Rows from block 4, named by matrix and row number. Rows with one number belong to one channel. Each number is 500 + 40 x the weight over its row's rms, rounded and kept within 0 to 999. All counts start at 0. Numbers have three digits each. After the name is the row's rms in percent of the matrix's.
# convs0: first 3x3 conv (model.blocks.4.convs.0.weight, 96x96x3x3), inputs 16-31, a 3x3 kernel for each
# convs1: second 3x3 conv (model.blocks.4.convs.1.weight, 96x96x3x3, transposed), outputs 16-31, a 3x3 kernel for each
convs0.14 104:511482498492457498530480518471449467502421434545525535523498499515518520456454435489427443517485483495495486552540566570495466544512512536491469535519512521514514506502524472466484512473525529521518498522522495520500484498487491445457507492465534505520516493517483473497468416394537552495536558540534539513478483456420430416454457456492494505506527535509499500557544536532551523502498473487479494543525552496472468529513509547538519
convs0.15 097:520483545471518508441501540454527489376467600477527526475427465516468481570549450437431498506526480472533507525501438493487538449391504409410445437520481493552528495501525513540562511511535489521549515521531509530500508513486509462464475509525483445482445476574497496562463430515464492488458475546479492521526509501491491479507486470487509475507517500489488500483470533456467502497550491430547514436559559552517432585516426529482480
convs0.16 096:490529524487526562449458480467503580592446569512493506503461518479465484516523476434443508514520485501466501511511536468482499540455450451503482432528532469486560525492470569552512540555523500476470478446407486517485545469530575511438465462454479509484494491479445472500428406517435501471448509472490495521487468441485485457487436451509457460511498509460451484452478498480478498465498521516484530420489521501466456525502472490501496
convs0.17 099:458518531538559560541515537451473483469521499471468439564554553492508501505491471523493461515515481488501473435411497443458466425409447538528504582566502553582478454537450462507454440485461440537498447560513455581496494482525504507500495510491536467488547459500547443491492477449469460472455495449543529534525485495491461439539497484522489492512489505502526544491505514495543547391524537467552561449498513504481444498516494511549502
convs0.18 104:515531559537543570531517532519508494453468492511443475479472442429468451466467514514521451528536513576548511494505539465480500435468450434477452479530509417479472417416471393413437375374430504492472464461471483495509505484442443424406498460438562567559550547544541558543479517482518527514508511495433456389461477431536554502489484469467474457471484458514494508440453491530548564441454522496510539506453514476491455521534515501519516
convs0.19 091:451518536558550600530489514436466560479520494482531522532556485506520445550507472445486473527534547551543534478561566497513569559528519455503518431514529467501500553495524555483539485482486528523467516563529523533489505505491564559502581554544502534468468439439475454466447538503454546526448431440447490471509570540504519499467494496471479451525529523509527511462482478475460482424439487483471495490504512480492489518528543560547566
convs0.20 097:492502505499508491435466461492492455569496460518488524544572571438441500486489549499497526578541548563539507506503487466494442436443422486483439516537421530556440496490543511492556487500542439490514457433493501476521473513512441502575504494537479502565446469575413420477474488457559514461542541496536539566533486507515466495554529520494482500506507525492500496447476498442442528441525525506593582441533562538514429575544414554525419
convs0.21 099:553505507584548543547499503553518517537523526511526506494532548481521567422449483450481453478547557473533565443499516483513539497457472484453423493486479527488516486483474551532536540543531541588562547563562555600584509536524442474469421493464585552562560543556455434459439429419498520538585568609492528533501531547469500517516517548443453462419429438492500504456468483443485490500499477551548520497561493484479460552549545560574580
convs0.22 102:475555504512561542499520512457491484515532463527537434491597554523585514480492475565581583582559573555548554398508508423543543436513505447476515481523527481515526551595494547553528455510482453505526478535534489495514526508509526506487524560537473530459417489442409458380526517517513549512504478465491540536467529507469498505506510508481511517486549554526491497454466454493565522518444519586478549532441485492459478512495513548540535
convs0.23 098:455461455451455486419478522486490458441423440423388443464395443512478459485447422557513492540468457516441455478466495399424463467467528425444494470491513546520499455471544441514555461527518468465451470481508515510532541506447564497430502484525481433455508464493487488503468448443474446465505441454525467407502441468502481516556513504516498507494488524557478387541478414504468481426408454389426442376480476477540572477545544494527529
convs0.24 099:530551531449478424530532525539539506465491513483451521473489451538524474479484400541565521499496481523524494552559531519550528511525524488540599467423479429419419523517448516554495575581564529567519496494488487446474496501487536525495531539502470507479534517499564527524511543524446449493460455454516520478510522506451458455524526523537544516519542525449418445539529507571577553456418476494494488566556598481469466506515530517539542
convs0.25 101:536564508517554522541594524467534536528498513549483503523496424560547490496505478494452481515467519481441475494513496531542499528582518499473484518503486530456451475479528525530543497527467538536484529470462505421445476458519488478599442483606486532511510536469492526434514440467560503482479455434517508482544462440508444401531534487516533460485517432539523465506476467436462512577547462562535529538505479509489560495484523458420471
convs0.26 103:487533591470522535504539491508463545516423505551462511462440537545456528510473484538484462507489463453457487448520485493524476550529491518416499540471512493469488496508550524497571483521560475472512559485481530480469535522487501486491498517519427420538471478578546551558529486464525512494480490486494403444535467416509476435574526486512478498496475490523448415569496520524470500526484513461491559438470548548548528538521504528514484
convs0.27 096:493472501517502527589575582523457471537524515577509552460502464493515505500531505506541545509499487470480482478497500440456457557517499500549528512540494473520506498502499565542496560493476498538501509506496512512517509537541488499504448446486546541501525515510547499511540581513504489444489485473506516474495509485493488471506512518465485508517553566520498549566515531446465492506477515525492503506481495504511476503494469518501494
convs0.28 097:528538531484495530588585585446459465477480484537527477470490478464463482473461495529569526486513507509539511579558514450452434503546482508495487527504499572524541519552512529513509536548522485500480507517541514529496556551558451434437426445448472464459513508503524545534488516496468506513484491498501509482477500510470483511459462463502482474487489484499512515483494501467466469507513530502484481541514499481473475514532525514541523
convs0.29 101:501530598441500595501563527527528520470491521469490530492481542471454516497496529508476517536478446476463522447529547472508473416414444521526461485502444485479442449482503453494444463476455489510520455479509429465510550496506559463412488478490559509484548494451457499515502457436486438494478432493540462517506397487518444522512460494485465501465479532475480509452486505468507540514495495485489474497505484524523504544519469524458461
convs0.30 103:385458470505500512395449444457498536522503539555504454466482397525462422474497491480459470522503527505486488464445454503538513523489506517434405491486427460497496441474460470465472464511496505485481441434427440431456478491498490520545449423456496554531496524516469509525483415428528504470523571516534484480537472441504485417457453434471422379508471424464480457500441450456463456501523429407472487433468514503464477503497506539533523
convs0.31 102:429416504449453460483435424528504477507520467468496514518542491430498569450460549489524497505547526435501511459425486523460399514516499504563520420530561390432518476448480482465474493475466474457475450456547416363480483518463535535481477476482452478504537474451538524491515555512476490548494446486497501512419465573427383498493536512486508521486486492440489414476517491469518543473498475486520439521566460492513506477504523529499519
convs0.32 097:430469423483487458442482444497499518449477530520456472455482422407452426383421444551579545496500488547508496512502528452452510455486500478467492502422437542460471491498444522513489506492532528539510530453449499436457491514499458482410482528487519520516499519493456483465530500535446389422472437424551583556482483478445441421446471466442496470516565528495467503508538507537538519462344464551510455533534475547540522555531504500479489
convs0.33 100:389427499490508413538533483484509534511510481582517437465482463512519478530543514515521503562568530541536502469506504445515529477518486482491523475498526505512538523507508563544524547562543495518494514530503525547518532492496540454520568500498526527494526513478511514473519516504539564506498557519485502470513531478530545481507478480474450433467414445548506550528512543434455464433483543480470573490439535527513476533541516529545552
convs0.34 104:534511503497524525557505497442451428541517513526536519446458439550523534559547528537553536521524498499509439553516591489470499437423420461454477408430435430440453546536528560550548517506510448446427447473488435457432545546558589578571463451439509525537518486501541505518509530508511579547429488473458457452528510501498505473490508482501512486515509506587554559580540562428405456513511530502519523516521488522502480524526518491507498
convs0.35 102:496474457464440478507510500540503488510512476456502507529530530467471476492529521458458407466445437444425445570604548525478482486488528516533508459478471454508451476455475466477487519498482462495480482500514435444461525542487522496428438380393437424456502513499559553515508535448471505482485462471531522504510503476440433451519515523453474502457472500420442439497500481526519510469502522485468480507494514554618553487509453380313347
convs0.36 106:510489490466443457479415412449447474456442417488451395514525479475494461494515487505514492515527518494503485435485488437436455464479453499512505510499506538516497537495494488420443432406446504512465487525472526548487455485425459501443426467445514510492471451417421429413517540498540551514553511485472483448484515467481504458601611597556565559557591563507514510473488503521513540462481508468484492439461483499489499511517524508517527
convs0.37 098:493508440504500497436433508476526578505441470467503446423446474490430446494510543471441408454458451426456454462546492465517529516453445561559542539519490513550532496518514490454414447447401455435493489460471441514518481540542473493471530466507503488449531482466528423471538523478497535525464511554440467538492480515474477527462525552462498564536543586521525507522553523449454476563508372494486451483490525509485475486535513469532536
convs0.38 098:415447513428510558454481544441455531553499543478445530528510507567504502530516449485458503497455473488461500479488436423446443473448454496507480522555493503527526461454504460483543469515476515518533551510469504492456513497492489475512447490470461454548455443576513512458556519432557500405488492468544485454582495417518503464564483485522492523519481512509526482524480518473455494552510520499554572533522589534515470551500437522492469
convs0.39 103:407469471453414408427425481498494475446436472528484497415417422431421428523536536466471483494504519391384422487509536459468522496517560521510552475494530463488511473474490485459509473489527444458468484489482432431426503469466532514542537500511457469477438461511507529560555551533531528501421408433455474461507519500515502479540513502509480498522513530484466489530480478456425452471492517495520517469452466525535529514493462420395402
convs0.40 100:523511509506499536496534536512434462469459489526455530499513515451485546525494508499483518482489511475480456539498527533507525457478544519519434603509374591503424516505487527525510502471418472500484451520540473508526442526525473599529454507472487459520458531545463515509504505502533488529519479543447473546416499604454518554495454481539489505566493516432473472468529540482489528482517564513532481473499507597525416595490402551468452
convs0.41 100:468435505489454496488491450496521463480489507491471504430457494477440500525529506454510556500516572463482489566519532487471478466464476473512468474487457467534495444465449428486468528529481487497497480489507475473474457512528409501557505472502483521530478486504525521482503461512564476465508510418489480518468409472525452472505491520486504521443480493476489504505475466518498504522491441494530477503505492492515480516484465492466419
convs0.42 096:514551513582613593552627583539602578501543558453501560526549505507570525455504486497468512500459486489499503481510536539583546538602517522481466500482401514508453535571547522601565508591539508556500499504476496484457464490502499481504525517539499549494523569540479527500575483527513396474506444452550584523525573538476504479542532533552539542528517520521511476464441426524551550470483470555571495498556514496476489471442480492467491
convs0.43 100:487417404487431412481472479497540571460500562548495420436469474483500502552581543480500521531528502545545529464471422448475501498484521508469464538535517525586574487472459512479470512482456488455511505544576539592568471472496507528538502480459504467452494438466482454473493529553540556527524560538443427488483538574537579562451509534507522524464476496529525547468488480493476463505489442526550508426489519473447459475477473544561551
convs0.44 101:499485455506475471464469425538462485514433473564495521513468494470511533480508502601505497522524539517490495494537529497513504486478488431432480445463477493473403502527509517501477476427453486482433511554506518533499576495481511470441534536465540530497558501496460494520501457574459466541495426465542452438481411432407435450473449516460502553499504539499533510489490454548535480476481484501445463423435455458471525458525572503564565
convs0.45 099:460477495480473500506528486446428476474465474482454485521504439563501418530450482549560521544514508535493495488484520472511535504493496515449491489457510468478497495501551504494550453495512537493446525477428495484440558527454566511452486484457466521506498525473522542466488491424503522539532514507558509421586502449533500496542502413534502419535506445523519409530511431567536481530410508464347443481371487475488545455472527458502537
convs0.46 101:492551570526581557498500522477500503485539519532509482480519510469519510459475470527533529534534537560560548472445445435489478439426440496549564475503521429430455494571505480508437472475465505537537510539516484479464533460483509477499540578549497520530463460475471474481494504476452455422426409441540555548525547540490501505480481470426463474421478499516475512477497544563629609491543561533510525529492475520493484494474479442461469
convs0.47 099:445467471481474459482469486553541573500522547498460495380386446443437494515518521504485459502523504486510511502499487506526465496506527496486513499471480554496470503474468551508511532533534543530538493498482519494481496453469516482488541554534491428446505458476468477486573579565446462488466418427478466495496504515507509520468443457438428421458479470529510517513503497448433449480528532502502507468417443555565551466466461452400388
convs0.48 092:537514464480431391516464439577557506544564539581627582518565566486508500517538542546585563514564561475524527433472503435465490457497533517493536565490518577500503543512497492469493463446474543540527478502501503523532511505478516501490470472498552491453508486460484482503547573609548559605534538561515567575496525541487513539511523518535552538543556543470503522503561555489536544553540504504524471523523496488518530507524533514525533
convs0.49 101:498526520518540515521551507501510530462501514463521523528525532473466472427436406493557492461535476453523490520516488504511474497500465469517475491534492483521491527545506509523486519545494503549529515544517513544538481513529451510494456504504488508541437427474486493492502472482524524483490509493492535538448490507427479505533554556545573572558588589514441485468435468437419430461519538458495545484517549482489498502521509523539521
convs0.50 111:480474468488417438495470487533486488513501457490527500500501532524504522542540549463480480479502486431472443467444465441428430484472449554508508553523517524496480476532484492515516488510530512500514520539528523513485472493487480496503523546540481509462504452469536536525598589569564545513488495490461474482494503491485496487450463472491512537506524547364396377436433437480507532463496499447486469466477461566581580521548545487521510
convs0.51 097:472434415454494472526495401483514449491447444558556528518541529488536546430512550454475483441484501461533574494528517516451535538454427585484499528441541494403546460482427486517458537507473479497542496517550516496535407495467457504477459519512514508485573525485553509509529536582491497547428457501490520548426526587393520589541536542518514528527499517483485484507474452462486516451511443476463449549447465484469508469461500493479504
convs0.52 103:512454558465498556501542503505497483410471520414517550478435510396446515415499511450501500499489481468503520596516465560462521506389530414495511426522519500543485462480471484476477474451509465503482462504450480510438514468444464459491452508534504459535466497544448481492462516504463471494456506521506497501458446502456494538459472545469503551500505551492508493512447480476466552505516465510546465466511489560572468538504450450453459
convs0.53 095:506480469475452438462476431498509512521489559507473485521451459548468430553500425481484478518522483505507506463494467487504483507511517508532521515545513524528511583491502486462470494436446555528521550529498565550518498478468600517418564494414551491406555507387546497391520537538479494508490502527562527491556498404538471372484494476508531499510523514512484529533473509604497484517466447509411447489416480438467506436463539425455523
convs0.54 101:463441469436444447473456419508483447474535496455449485512524488489495509489428482484448405556550483496487437462424499510515492500542469519510491500513500451495479486453465532424429546493464510505478476456515438385449494517458522518525464534530491496511609511434596578480516529506500473562526491489489454458496460499489425471435469563477455531496479501427490463436483515501494554473518500476500462470539528504543523371463528394385457
convs0.55 102:529429438421477554414480481451413380436401463436398456460486515540517483488444441553528479519486503540523519563534493451490502460471502535499451505474451501495515510490480462501527480493467556468432525497536451484507560571558512491514463488490473492540538557558556547489486426431414427470496500483533494453530472471515515494449461485487486515505523521494488483493440443465429422566487427380395462463497503509527539495484515500475471
convs0.56 104:470461445471482457465523467441512495454533495443491473529556530514519521481456413492522457481500457550574522454438443493501519522545522477465459565523489564520479493517494466510462409498483456449462489465473516501488473485525381403417448454467518526500455537518478462494501438451508466437538473424513493492497488490506477473468436441418413442492468482492445461399470437520535527523533507488528483482515505505473500534461484528491496
convs0.57 102:570547507523522486577553517515493447495484476517510504524562557487522522491504505420485543474484528503499496526450442509521443502589500485493509469463515492461493500502497473498446509487492518520524507507504493489468535521502564549511575524493457492451532547506573558526494492513500497480459503474406442479434447477485492503522536537531552546548577556524506501521479478458465478524535505524474531565516494494497507531519529524525526
convs0.58 106:465450453436452463465486509491488488550536517532522469474507535562580565541525503493491476483471462493472480477466510401430426471458465470520526501544537501537505524518504552547551552545548434474483455513517471511493429425367424438401433419489475506498463479489481477498524551527488545508451496465430457483449491517440477500500507516482482486466485486481493523395396413375387398498500513488484506461452546535547520526539509536546504
convs0.59 099:510508485516488519506507516564511490575513496500511495541469498472480568457427447457404479433443494404452490464519525522563497574526466535532553558469489548464483476501439477526502470512475483452471447420501450486545397498552498593575519502471509495493566504500503423496497486508499463534498506527469445483447459528473488499494489484531508520535508524435475497482487504450452484478513481522509505489495510453399449447478519520544528
convs0.60 099:487535502523491463468450439506504507518523491490502529495461450510479476475465457420400386414437445482526497486533517440409491475484464507452451487451462488519504510447462455463501502563520446444426433458411449426431474429447454523489474502481496518494435497488498499502514501467511487490522532491504488440494508451502506482440473458443451457494455493512496452480508458460479448513492459523494452536499471472373435519493503548576568
convs1.14 103:526519476548563536560540547478532533459479500478471495488461432549557533593596566505488507502502523467486509435427454461461474518517485528513522536505507510497515500489462476501504448481506539551550539560569551575589473456424485489447516518525541526545541562563463493501572564527608590556551535562528516515502491496479465482557556532540535534503517514507516507494509474476495491513503536493511535496504522510511480549539505501504509
convs1.15 096:461526534514523492478460506496496494543522497566515478468502523486537540489506510480496538479502530452514552538554441492564537460505565529565574478505535461477513436453480457476467453503490522486508527496504542500509355406500373425513478514554471518554441469511475506429555555510496579564475515546506517456486495414507517444492471461499448470506482469529504506530489470486496526492445469518433433456457435473534562471530555474542577
convs1.16 103:458417435448444473452420440514488559566512539595589523495438456475480483450485498509524540491499512495480442518488472492521486470491509444448456447441446413409443403418430423443412408459428491471483485456448510498508469521558532504543464541544458506477475549523479510509557508527538521485558466500520506505538537497575549563427472449398437440425410449499492506494506464527534516403465525462410537554441474511499489483517518499506521
convs1.17 106:459458476450464461464464484471468552439452517443486496506471494518439509518485577530570566533574553543568537481515538488548538545600529564550534538549554517544557488470532478463539456450539472442444448412410444424403485468483494503508482539513468481462486482472533531472533504514505513518501522491534536531535568547505552535506489485491473476479479457575564539532525534516495527526449401520466412518502496548533555542528534520518507
convs1.18 092:412432434440465472500500506441483489467481509574521511471451453432431443443484501530530544535519530532514528490487475485468455502498498478478489465462470500496509529554534475478482501484486549540548540533527546538539536542533560533533518499508501516495505520523539545551506532524536549516573566534525525544510499509527528528520544533524546534500518506497485457456465466419447451483462481500439482490397409475485495491492493507496499
convs1.19 096:417397400466472475415418472466520574458513541480436488485471515437454508426439429537530524534529535503501521486492434536513445520534523471500529514534541503527527471463449455486467470477455469469489497495492530472471454546531407461490446432438527547520542583550520500508534528517531556489490513462509484493505512512474480477471513501545572545574578539535511542475442429444427442454516584481499565496446498596601586547562548507519519
convs1.20 098:468497562430468518431439494533505515475501456449520478500525491547516484533551525513563611520527549534536558507482455589568539616580563451500538449471515498498505445470523423473519426444470434471524434480519460503503525535508460487515472505553438489477565541482542489480563565551490552593493508591503500506511538552527557535426417431420417416437437426545505483522534534484524575557529459549538458450483470499487549521504548538518519
convs1.21 109:521525489513527537481486525479510524430469480450484520568524547559507489541509505509512508526513504529531530515495534528471475509468441535522538502489494516496508430460462455466452438444437539528497512504479465477484515498519516477472540537514489499539499459504481449476485483519545553554486490505449496499489526546538560567499499489523526520559556539537522510547545533580556520511497463464486491430476517599571554567549538496496504
convs1.22 102:531488521583533545571517492501513473518527486475472473509495471525511490541502473475481479459494483480503490509515498558522481524521511537498474537517477536536511417433473466465472482484494463476510476502515510532533468502490453454447415405411486526512544576541607579532455449457456476404479517422451481470494493494501503500511472445499461457472457472544515491478460469474459440481547561473547554441465529510529515464504489437480486
convs1.23 095:520507490502484493509503498524522540460497529477507506565552532569541534534495524500524490519509470516510478557509504541520504506505519607598574575586549564545508514556538533550539550523494440486566442492540417459474459443484459471508447459525493414400446384441454449504514522520527513535535518507520526570493528564497526545481480479488498502482492512500511511487518511527545545543531527548519573576531568503513510535533525551538536
convs1.24 103:522528529430455475415416425466447457517499506510523560502511519498523536470483476522519513496489492514515496511540490541549503551522485544582578532543559526513502470452460465437447445436461452441446516480467512514491408477444419470419418433447471515498494569524445501456484476501499472468527525542522502483554537531498505512514525538511525535526559560427439467537505505572557586431498532408461530472489547529525513509502508498505505
convs1.25 103:509496543524499543497468489490463484508472527556563537500528517479517558520535586529582512543557495505513463443503564465539551440503476496506511509519517486523462489454455506464466462472467547524518560539547520496483463460465493480408466467403462493494472522506463539527458503540426491510462470503564519478522501507543524543508520525470503490445468483494518489476487470479471469459454504475395468482347456477488451506501450488493442
convs1.26 102:443471458459514486492485468573480533534451484492456452508526513528530516524520520451492459442464432454466424523551463450546497435514488522556561499519514505490500549525465548500457508442406431409506450462549458506515519505470444407492444480522482473436467456424493425447487451558487467578488511583503526492498533495502523517523500523510491523526513535507549578515509499448423447481509461484431421508420414444467547414456540417450508
convs1.27 100:543557545500507488482448437484467479448474511500472519572559552578566570558534542501506508477486496488504504501460486495492498487512508449446447477501497511509510492515524460501519450449452367428447455498471470517473633567532564506447502450396426418413465494506465523517444487486476545529541597565525536542532528525491495504518506523520522556496501529479468450523521500526548534533555486518527458465525451506519533482511519480500498
convs1.28 105:555556544546553542531513475526540536549547546485523547551523535574568561575586581457484472456481473383398410473483487494488489419419392463430425454453450468452458475448468508517521512499499462449465513490487511520548439471465440474458428451464515547506496519512487532511543524498505504497536534542482486474527530520522537542562571551524521503493505486553525522506505482517498488440500562435497582461442488528525506484476466432441445
convs1.29 105:407429463459472468499461475529446464553493444560513460426414521447451534489464501521555565522536555508515532463529547500540546472535527456516505461515506475538518466481490429493561416505526433429464438414465462476478520481524501514535438518513466445490485463490501493555452494541451460508489488540450429436468426426483442423527526488513506483525521496480538551463526550403471542523461443483510479398487475536534522514531526516528515
convs1.30 098:470534527477478492534549553439397465517383436516466424487550544494513534489519484485505453550546499541525489478457468529541483517496495574553500505516505483515517495461472506504506520477454479483466477482480543569560510499464563508472514488551518488528387445516506502463491546508475531519471493505510544534508530518464516558498499494530518511539520531476507524527551563468527537497460505512516504543525482464489489500482493510523518
convs1.31 099:531501488517521502522508460606553471573607537463557547527481502562513489518508492523510504549574566535575585555595629432487542490461450553565535584578541584574536570496490540531509461478467562512474575518490547538548493455525470420463479424431424427559428433542426403456504471506555536485547553511528467442545498449505513475456453478461430459493475494549537488539536524527521546476522482512491494526443441468483486510516506485511525
convs1.32 095:553548535515532513492518500466445528524486538529510559494463447533517461493483457534546512493503472462458469512548491580571526567550538463475498437481502475482489477481496537506507510533498407407424457444493513506554489549485413480412449466439417472445506549512483492479487516517502541551504530533471453414470453419448432446493525535474486500500500513487532503460467469536559569471573566452572622441465509521528505484474465489481460
convs1.33 101:549548513502511514528525514498548527508491421556525419448435429453440433463469467472491486445462475430442465488523488488515502504506565497507496493503506490509505491465455484492485487489484506521534539539534540508506486490486491421397494443454500532541529562578500500515481480478478487488428418406468457488503509522502509519446434438451425422481450449499476508479440467505512511501489525497481466500481413513529530500498501470468471
convs1.34 104:473495464487483468421438458534545523459510528456480485556553537544570561512530535495509502494496489473479469422388374478467429466470420403399419451447482458451469488494474507522489531522474523509486521509485493497490437504466428509485455493482488499501476482472486516500476496521569543554561526512547540516529516489539567551481481479494525518493517503513496503493491499495503468468487513404478497414499518517539541500528521482499494
convs1.35 104:496509499518513494552524486496486499477474474515476465480470481495536540530544540514529519483495492469467468491511526445458478429453446542547526567585563554550547537515508507490481485464442551577591533536540536555536411415421430470471511533519521565531457472474472459486547500529542510520489522528522497506510497505477496501564579583523536558520514536524487450493517463432440475454497543503524509492506493540562566538560572536557565
convs1.36 094:482478455524519486544527517460532549411482509447426434427419431441440432466468428461453471458444460469456475524490465568497448601544492484484488483490481473479472544481473521498511534534557560558570514518504497477468514510477472472451506500482464496457531554516576610562537528526506537509490507474500511530516539557519537543481528517489539526470513504509510506460458458503499493548452499542464519537482541482474485492484495499489496
convs1.37 099:562549545534523566552543514517507465562520495553572558518505499546526479558531460544521564537542582556550533505527489503508410504498491509505534529575565506535560512524522566511522546552536470431470450436454527487470456460514518462412472414392494488522447441500475391435528499474524583555456512549515497479504479497534505495479462446459436453473452485523549554497484486458475453493497526505526509552555495539500480527515518523521520
convs1.38 105:459484512504528514469475484528527589545570560565564467521493466535520480536527492534522538525497505517500513528424408576479441570522489529548588513561569522538558488469504535492509515495482489518554517554561505512499531466471518478480502516508423449496514517472526504487542554541476529576493524642509468523494469532456431477454416414417370389440412443484466465477474492440458534496489399516524389449505408492483539494495549495498533
convs1.39 100:487526520508522497521492469491487532396443514426425475497534523493506539437451434514520496526528512528550535561586548468419415448413413481485466535521473556527485470524510510519458515481430556523538537553567545544529457452453408439481481508534488504515453477467489491508459461490524548571549588571506533533490512511453479492516498520531532549525536537552545477507514504492510520451467516478437444500488474540528521504520512511526505
convs1.40 101:460461506512477479474449454504481479510531472484535510533533542601570536642592534490533565489528528504531503490494437554536489535545522468540598440509577462526556474521505514527511530499487432425437443413450502442482546509498475415483424409511477473529558518545539492510564531487508439475486490539486489510468475489507473468534519521544498511555508535532493481461488526445480530533493453535504437455434423482489514485475499483501498
convs1.41 100:509495446476498473500498489556503446563534424544561468576513513575493497475472492546523505551541522549566575537597527507542540521469473526527516525528518556568540509536498573550457512497430512466471478448468453489507506483554518507492516515495491482514490427479511431465527533520509497554544533612392448480408432456443433467511517511486494504462461477562478428586535511542510502566506460544510421483529454484462491502497500519518520
convs1.42 091:450416493438407472445427468537494473508502475532558517509535525512538531525581569519524519538541500517533482513517478453472454416437430492505555487470500472471455416367440372358434418410461473470495555544553559557566490468446480488493537522528477526455477526443517548483500490522485439458521513512605606573588604596590604565491481456439444416434438425435425400455439445506441440472488460459445451480421439513492509509496491496496501
convs1.43 097:499493515520498528492491563452489514521491472505522499487492450457467449485476460451437451485471489524537544553483428585524457566538527499497464489499484488509508481476493501506482501527509513532527502494478539527518435402405527501464524530536500515496581596568506473440504509467482500465455414409550578556514545547490481468435446430468482469483487495500470442456456450521529475479490488490525518466551560536527498507506479471471456
convs1.44 107:485483475479522514474479468526545519555521504630574493497436418507448462498475522523528542474462489482456473482482494427514562422493547499456445424397417446418462518487436505511452456495506486483438443455463508512542470523549485493501481487469421423450468514529509550569566546566510477490537461471578535533539502476521537549450474445453451451434436422500534560461504511510542564475511572487539562521537524518531513480465460473436434
convs1.45 103:479563592476555568488545571544563547500566557454511488525493523540539590581577601502489453469447427445436431478483545483523517488486457480503487471494481466500469540552505514521502498519477454466526473467548456511544511455453466451495430464565484431477507470507485512529491542536435502492429484467472447444462423470482488521528492530516499537516530571500527521544539529561533533523507508532545517553489533432460487422453468408448462
convs1.46 092:517535519512542572548556534528512488510518510515531499451432408469448438500509517519518523504509507504505500430488519458481480532538515490502508487489474514523488566514536517497530496483508465446430450465452496498490478472410465456432467423433467503485487489452516540545463466469407419402440472430447451432488519495545596588538538532475466447469457440434431408482470436399385386484498508479491510458452488492507529511522536523525539
convs1.47 105:477496483516536518539536529504482498500501492479471492528540516585575545549539531449454454529536544571549552548558528543538528497466449512521523545535544526490494475464468529494468515505488479477474483470476474464459511528540484478478509482498525524481451519477501534500516551598552505531531524535560548551558536531527525505455489516456476487471492477586564552543528535516497480407469548435466506498509488487493523464460475472464476
convs1.48 087:549541529542515484513464451445476491457487473401465462580581569533539541502510536475482482492511512507510498459517557461490536445430503577546557572544544543532521524509480482487476472471470557545553559561558542548544475453495487398381545430335384409513416434493474457479524513488533558556481523532535490461555524493552560531406420481421421457472466465517493478528469441559510487501473487548489486575515462488483495517512517500502506
convs1.49 095:438464477479489483491501490489472530458431510447435492540507541535513577548544604448472477455479486467495491529557560504534550485524527513532544507525538494508541450474465423439426414432426418443479401421453399420456506505510462456464441436431484494456507509492524522513518500525530515526515502530486536505489552535507572563502494497477474476431434442507492516543528538599574570468531484488512440454478439541530546537531541525513523
convs1.50 100:494492476517483463525490492479546534457543531418456476487495505450461478435444434494473475515503495521536523563559534506469430499487461553536536528510525518484503487480465409442478428442504609618623607618618619605590438398417445419432509498492517498468451458452558553519459424420510508479513517471511519530531541530489500493539538524522542532512538521513519488520499504554557572474487495467447462485429489496486475542527498503501476
convs1.51 101:506510505492451451535472426578533502531548546456492564541539521561531517516463484561500508517481496505466470574608593486478495551471436493550534492522531489499543453498513457500497480433462529493508540543517488505501534472520513473472517496504506463457484447473468412455460431441500469461560538502439427473499459441485482499489495528487477491540499466445424494534514496551547538456488561418444454512531457539496480553516484549507466
convs1.52 106:463488522483497508496494539498502455525504429507510465512502579485505574530531566525549547546528511518494522425458508421480543490508545534538542542549582541555585509506522514530524545558461494483502484486498500492523520492470475470514451418488539496494505475510524531533538545483541479452477472505479483464467461434488471427537529503528498489493474489465469512503496492542502495546526455551576499525511430485511557501512551506525533
convs1.53 094:475474508486473519454486503512525473514538468476490450493527554524546539477508538462480488495507521525495504480474497520509523517501495465472495459476486526518504526513454479480439402460464500426398495421418488420431547515510529486458530506464457489523485516582479488547423494509512488483536506452529455500502417475467450487478494519484466493505479512494483464512477441544488473552536571515536571512505515488535541494538549494528535
convs1.54 100:504467482504464436518507476554518512540554438487524478501506499532549536440489498499548584486542567532535538497547574448446528460459469548535504549562533538578558499523518510500502481507481594561535577534495503550536501492444539490432513471482469538576422460517455449509459455507504448460550539482522523536524502484453441459456463505463442488492464488463449486521501545557567567478505488486514470532558470539519506541509537544523552
convs1.55 102:574574562542521513519537554525560529536508472505455404451516533532578567535543534493511499494503487492509512495514572547578561530489467485498515524529553521553570438496536483509538487463458420429479468472535481539556499462424467424466425465531535485473485410357455415390506562513522499456490497526473495474471483546438491553519524532481503516471519548554542536490521550433512553515519494459507501494560519487470481483490509510523508
convs1.56 103:504517503549564558575573562478472464518534561548551603489493514469481495562561586412404428439423424475460449497458419528531479497535489461484470465514469487520470543511525478492505508533510504500527478501491484498493560551462575567484553532497467474439517515466544548501526511510449499490399457507467456484485514517540528520492512480501530523496543543549552485471500393430479409505552500564593564514557528537487507536529520538548541
convs1.57 097:501518527528518546494466505563595564486522554467445490535599563499559540462507476475450443501484484486470470481501518489483525516491535462461506470456478493452484463410481496432466472444474426475490422448448533507491503529477488530473459445383492498477510501489543514555476515517544555506563578525520515517518503520456470471510539524545582553561589577495506520478458475507505481440502504517536530513527514479499498471480487452441447
convs1.58 091:574554517574526492519476461440515527480511549470464499529527530530549535548563550516520511533545516577583554508531543468458482469464482544561552512516538479467494445505496420474467387436414516542556523572568553575567485472452471460482493454471517588583538597559518569532431513535455538549521575566530542527554556535561562548489483487483495503495496514490457476508489510611618617517526532499497479460469460513510508518515513532518514
convs1.59 102:452468513511520540480475533484506495479473495494502527584538455567524415567498436520510512508484466514496474550497451568510434502448485442453498471468513499488514451504514481493477493460464496510523503533560570553517523509424509536430491509489546499452559549485504458423551551552492479523453483498455437429418423443418435470517510500549542533551539508567519513523487554528512507542521435539520500453493497575566523535512461527476421
convs1.60 103:482481490490485474485498490479438458521485442536509487510485494468436411439435408490508528528522545521525511560569584542547559530548587501526508426456463450460466548554488590530492519485500516494514508496514548531551484534523511531510511491459469472495481494484477479451461495479489498503458439423443457474447459470463462471533550531548567573527555550534520487510522559525535578454447467532524501484495525504522531485490498494496485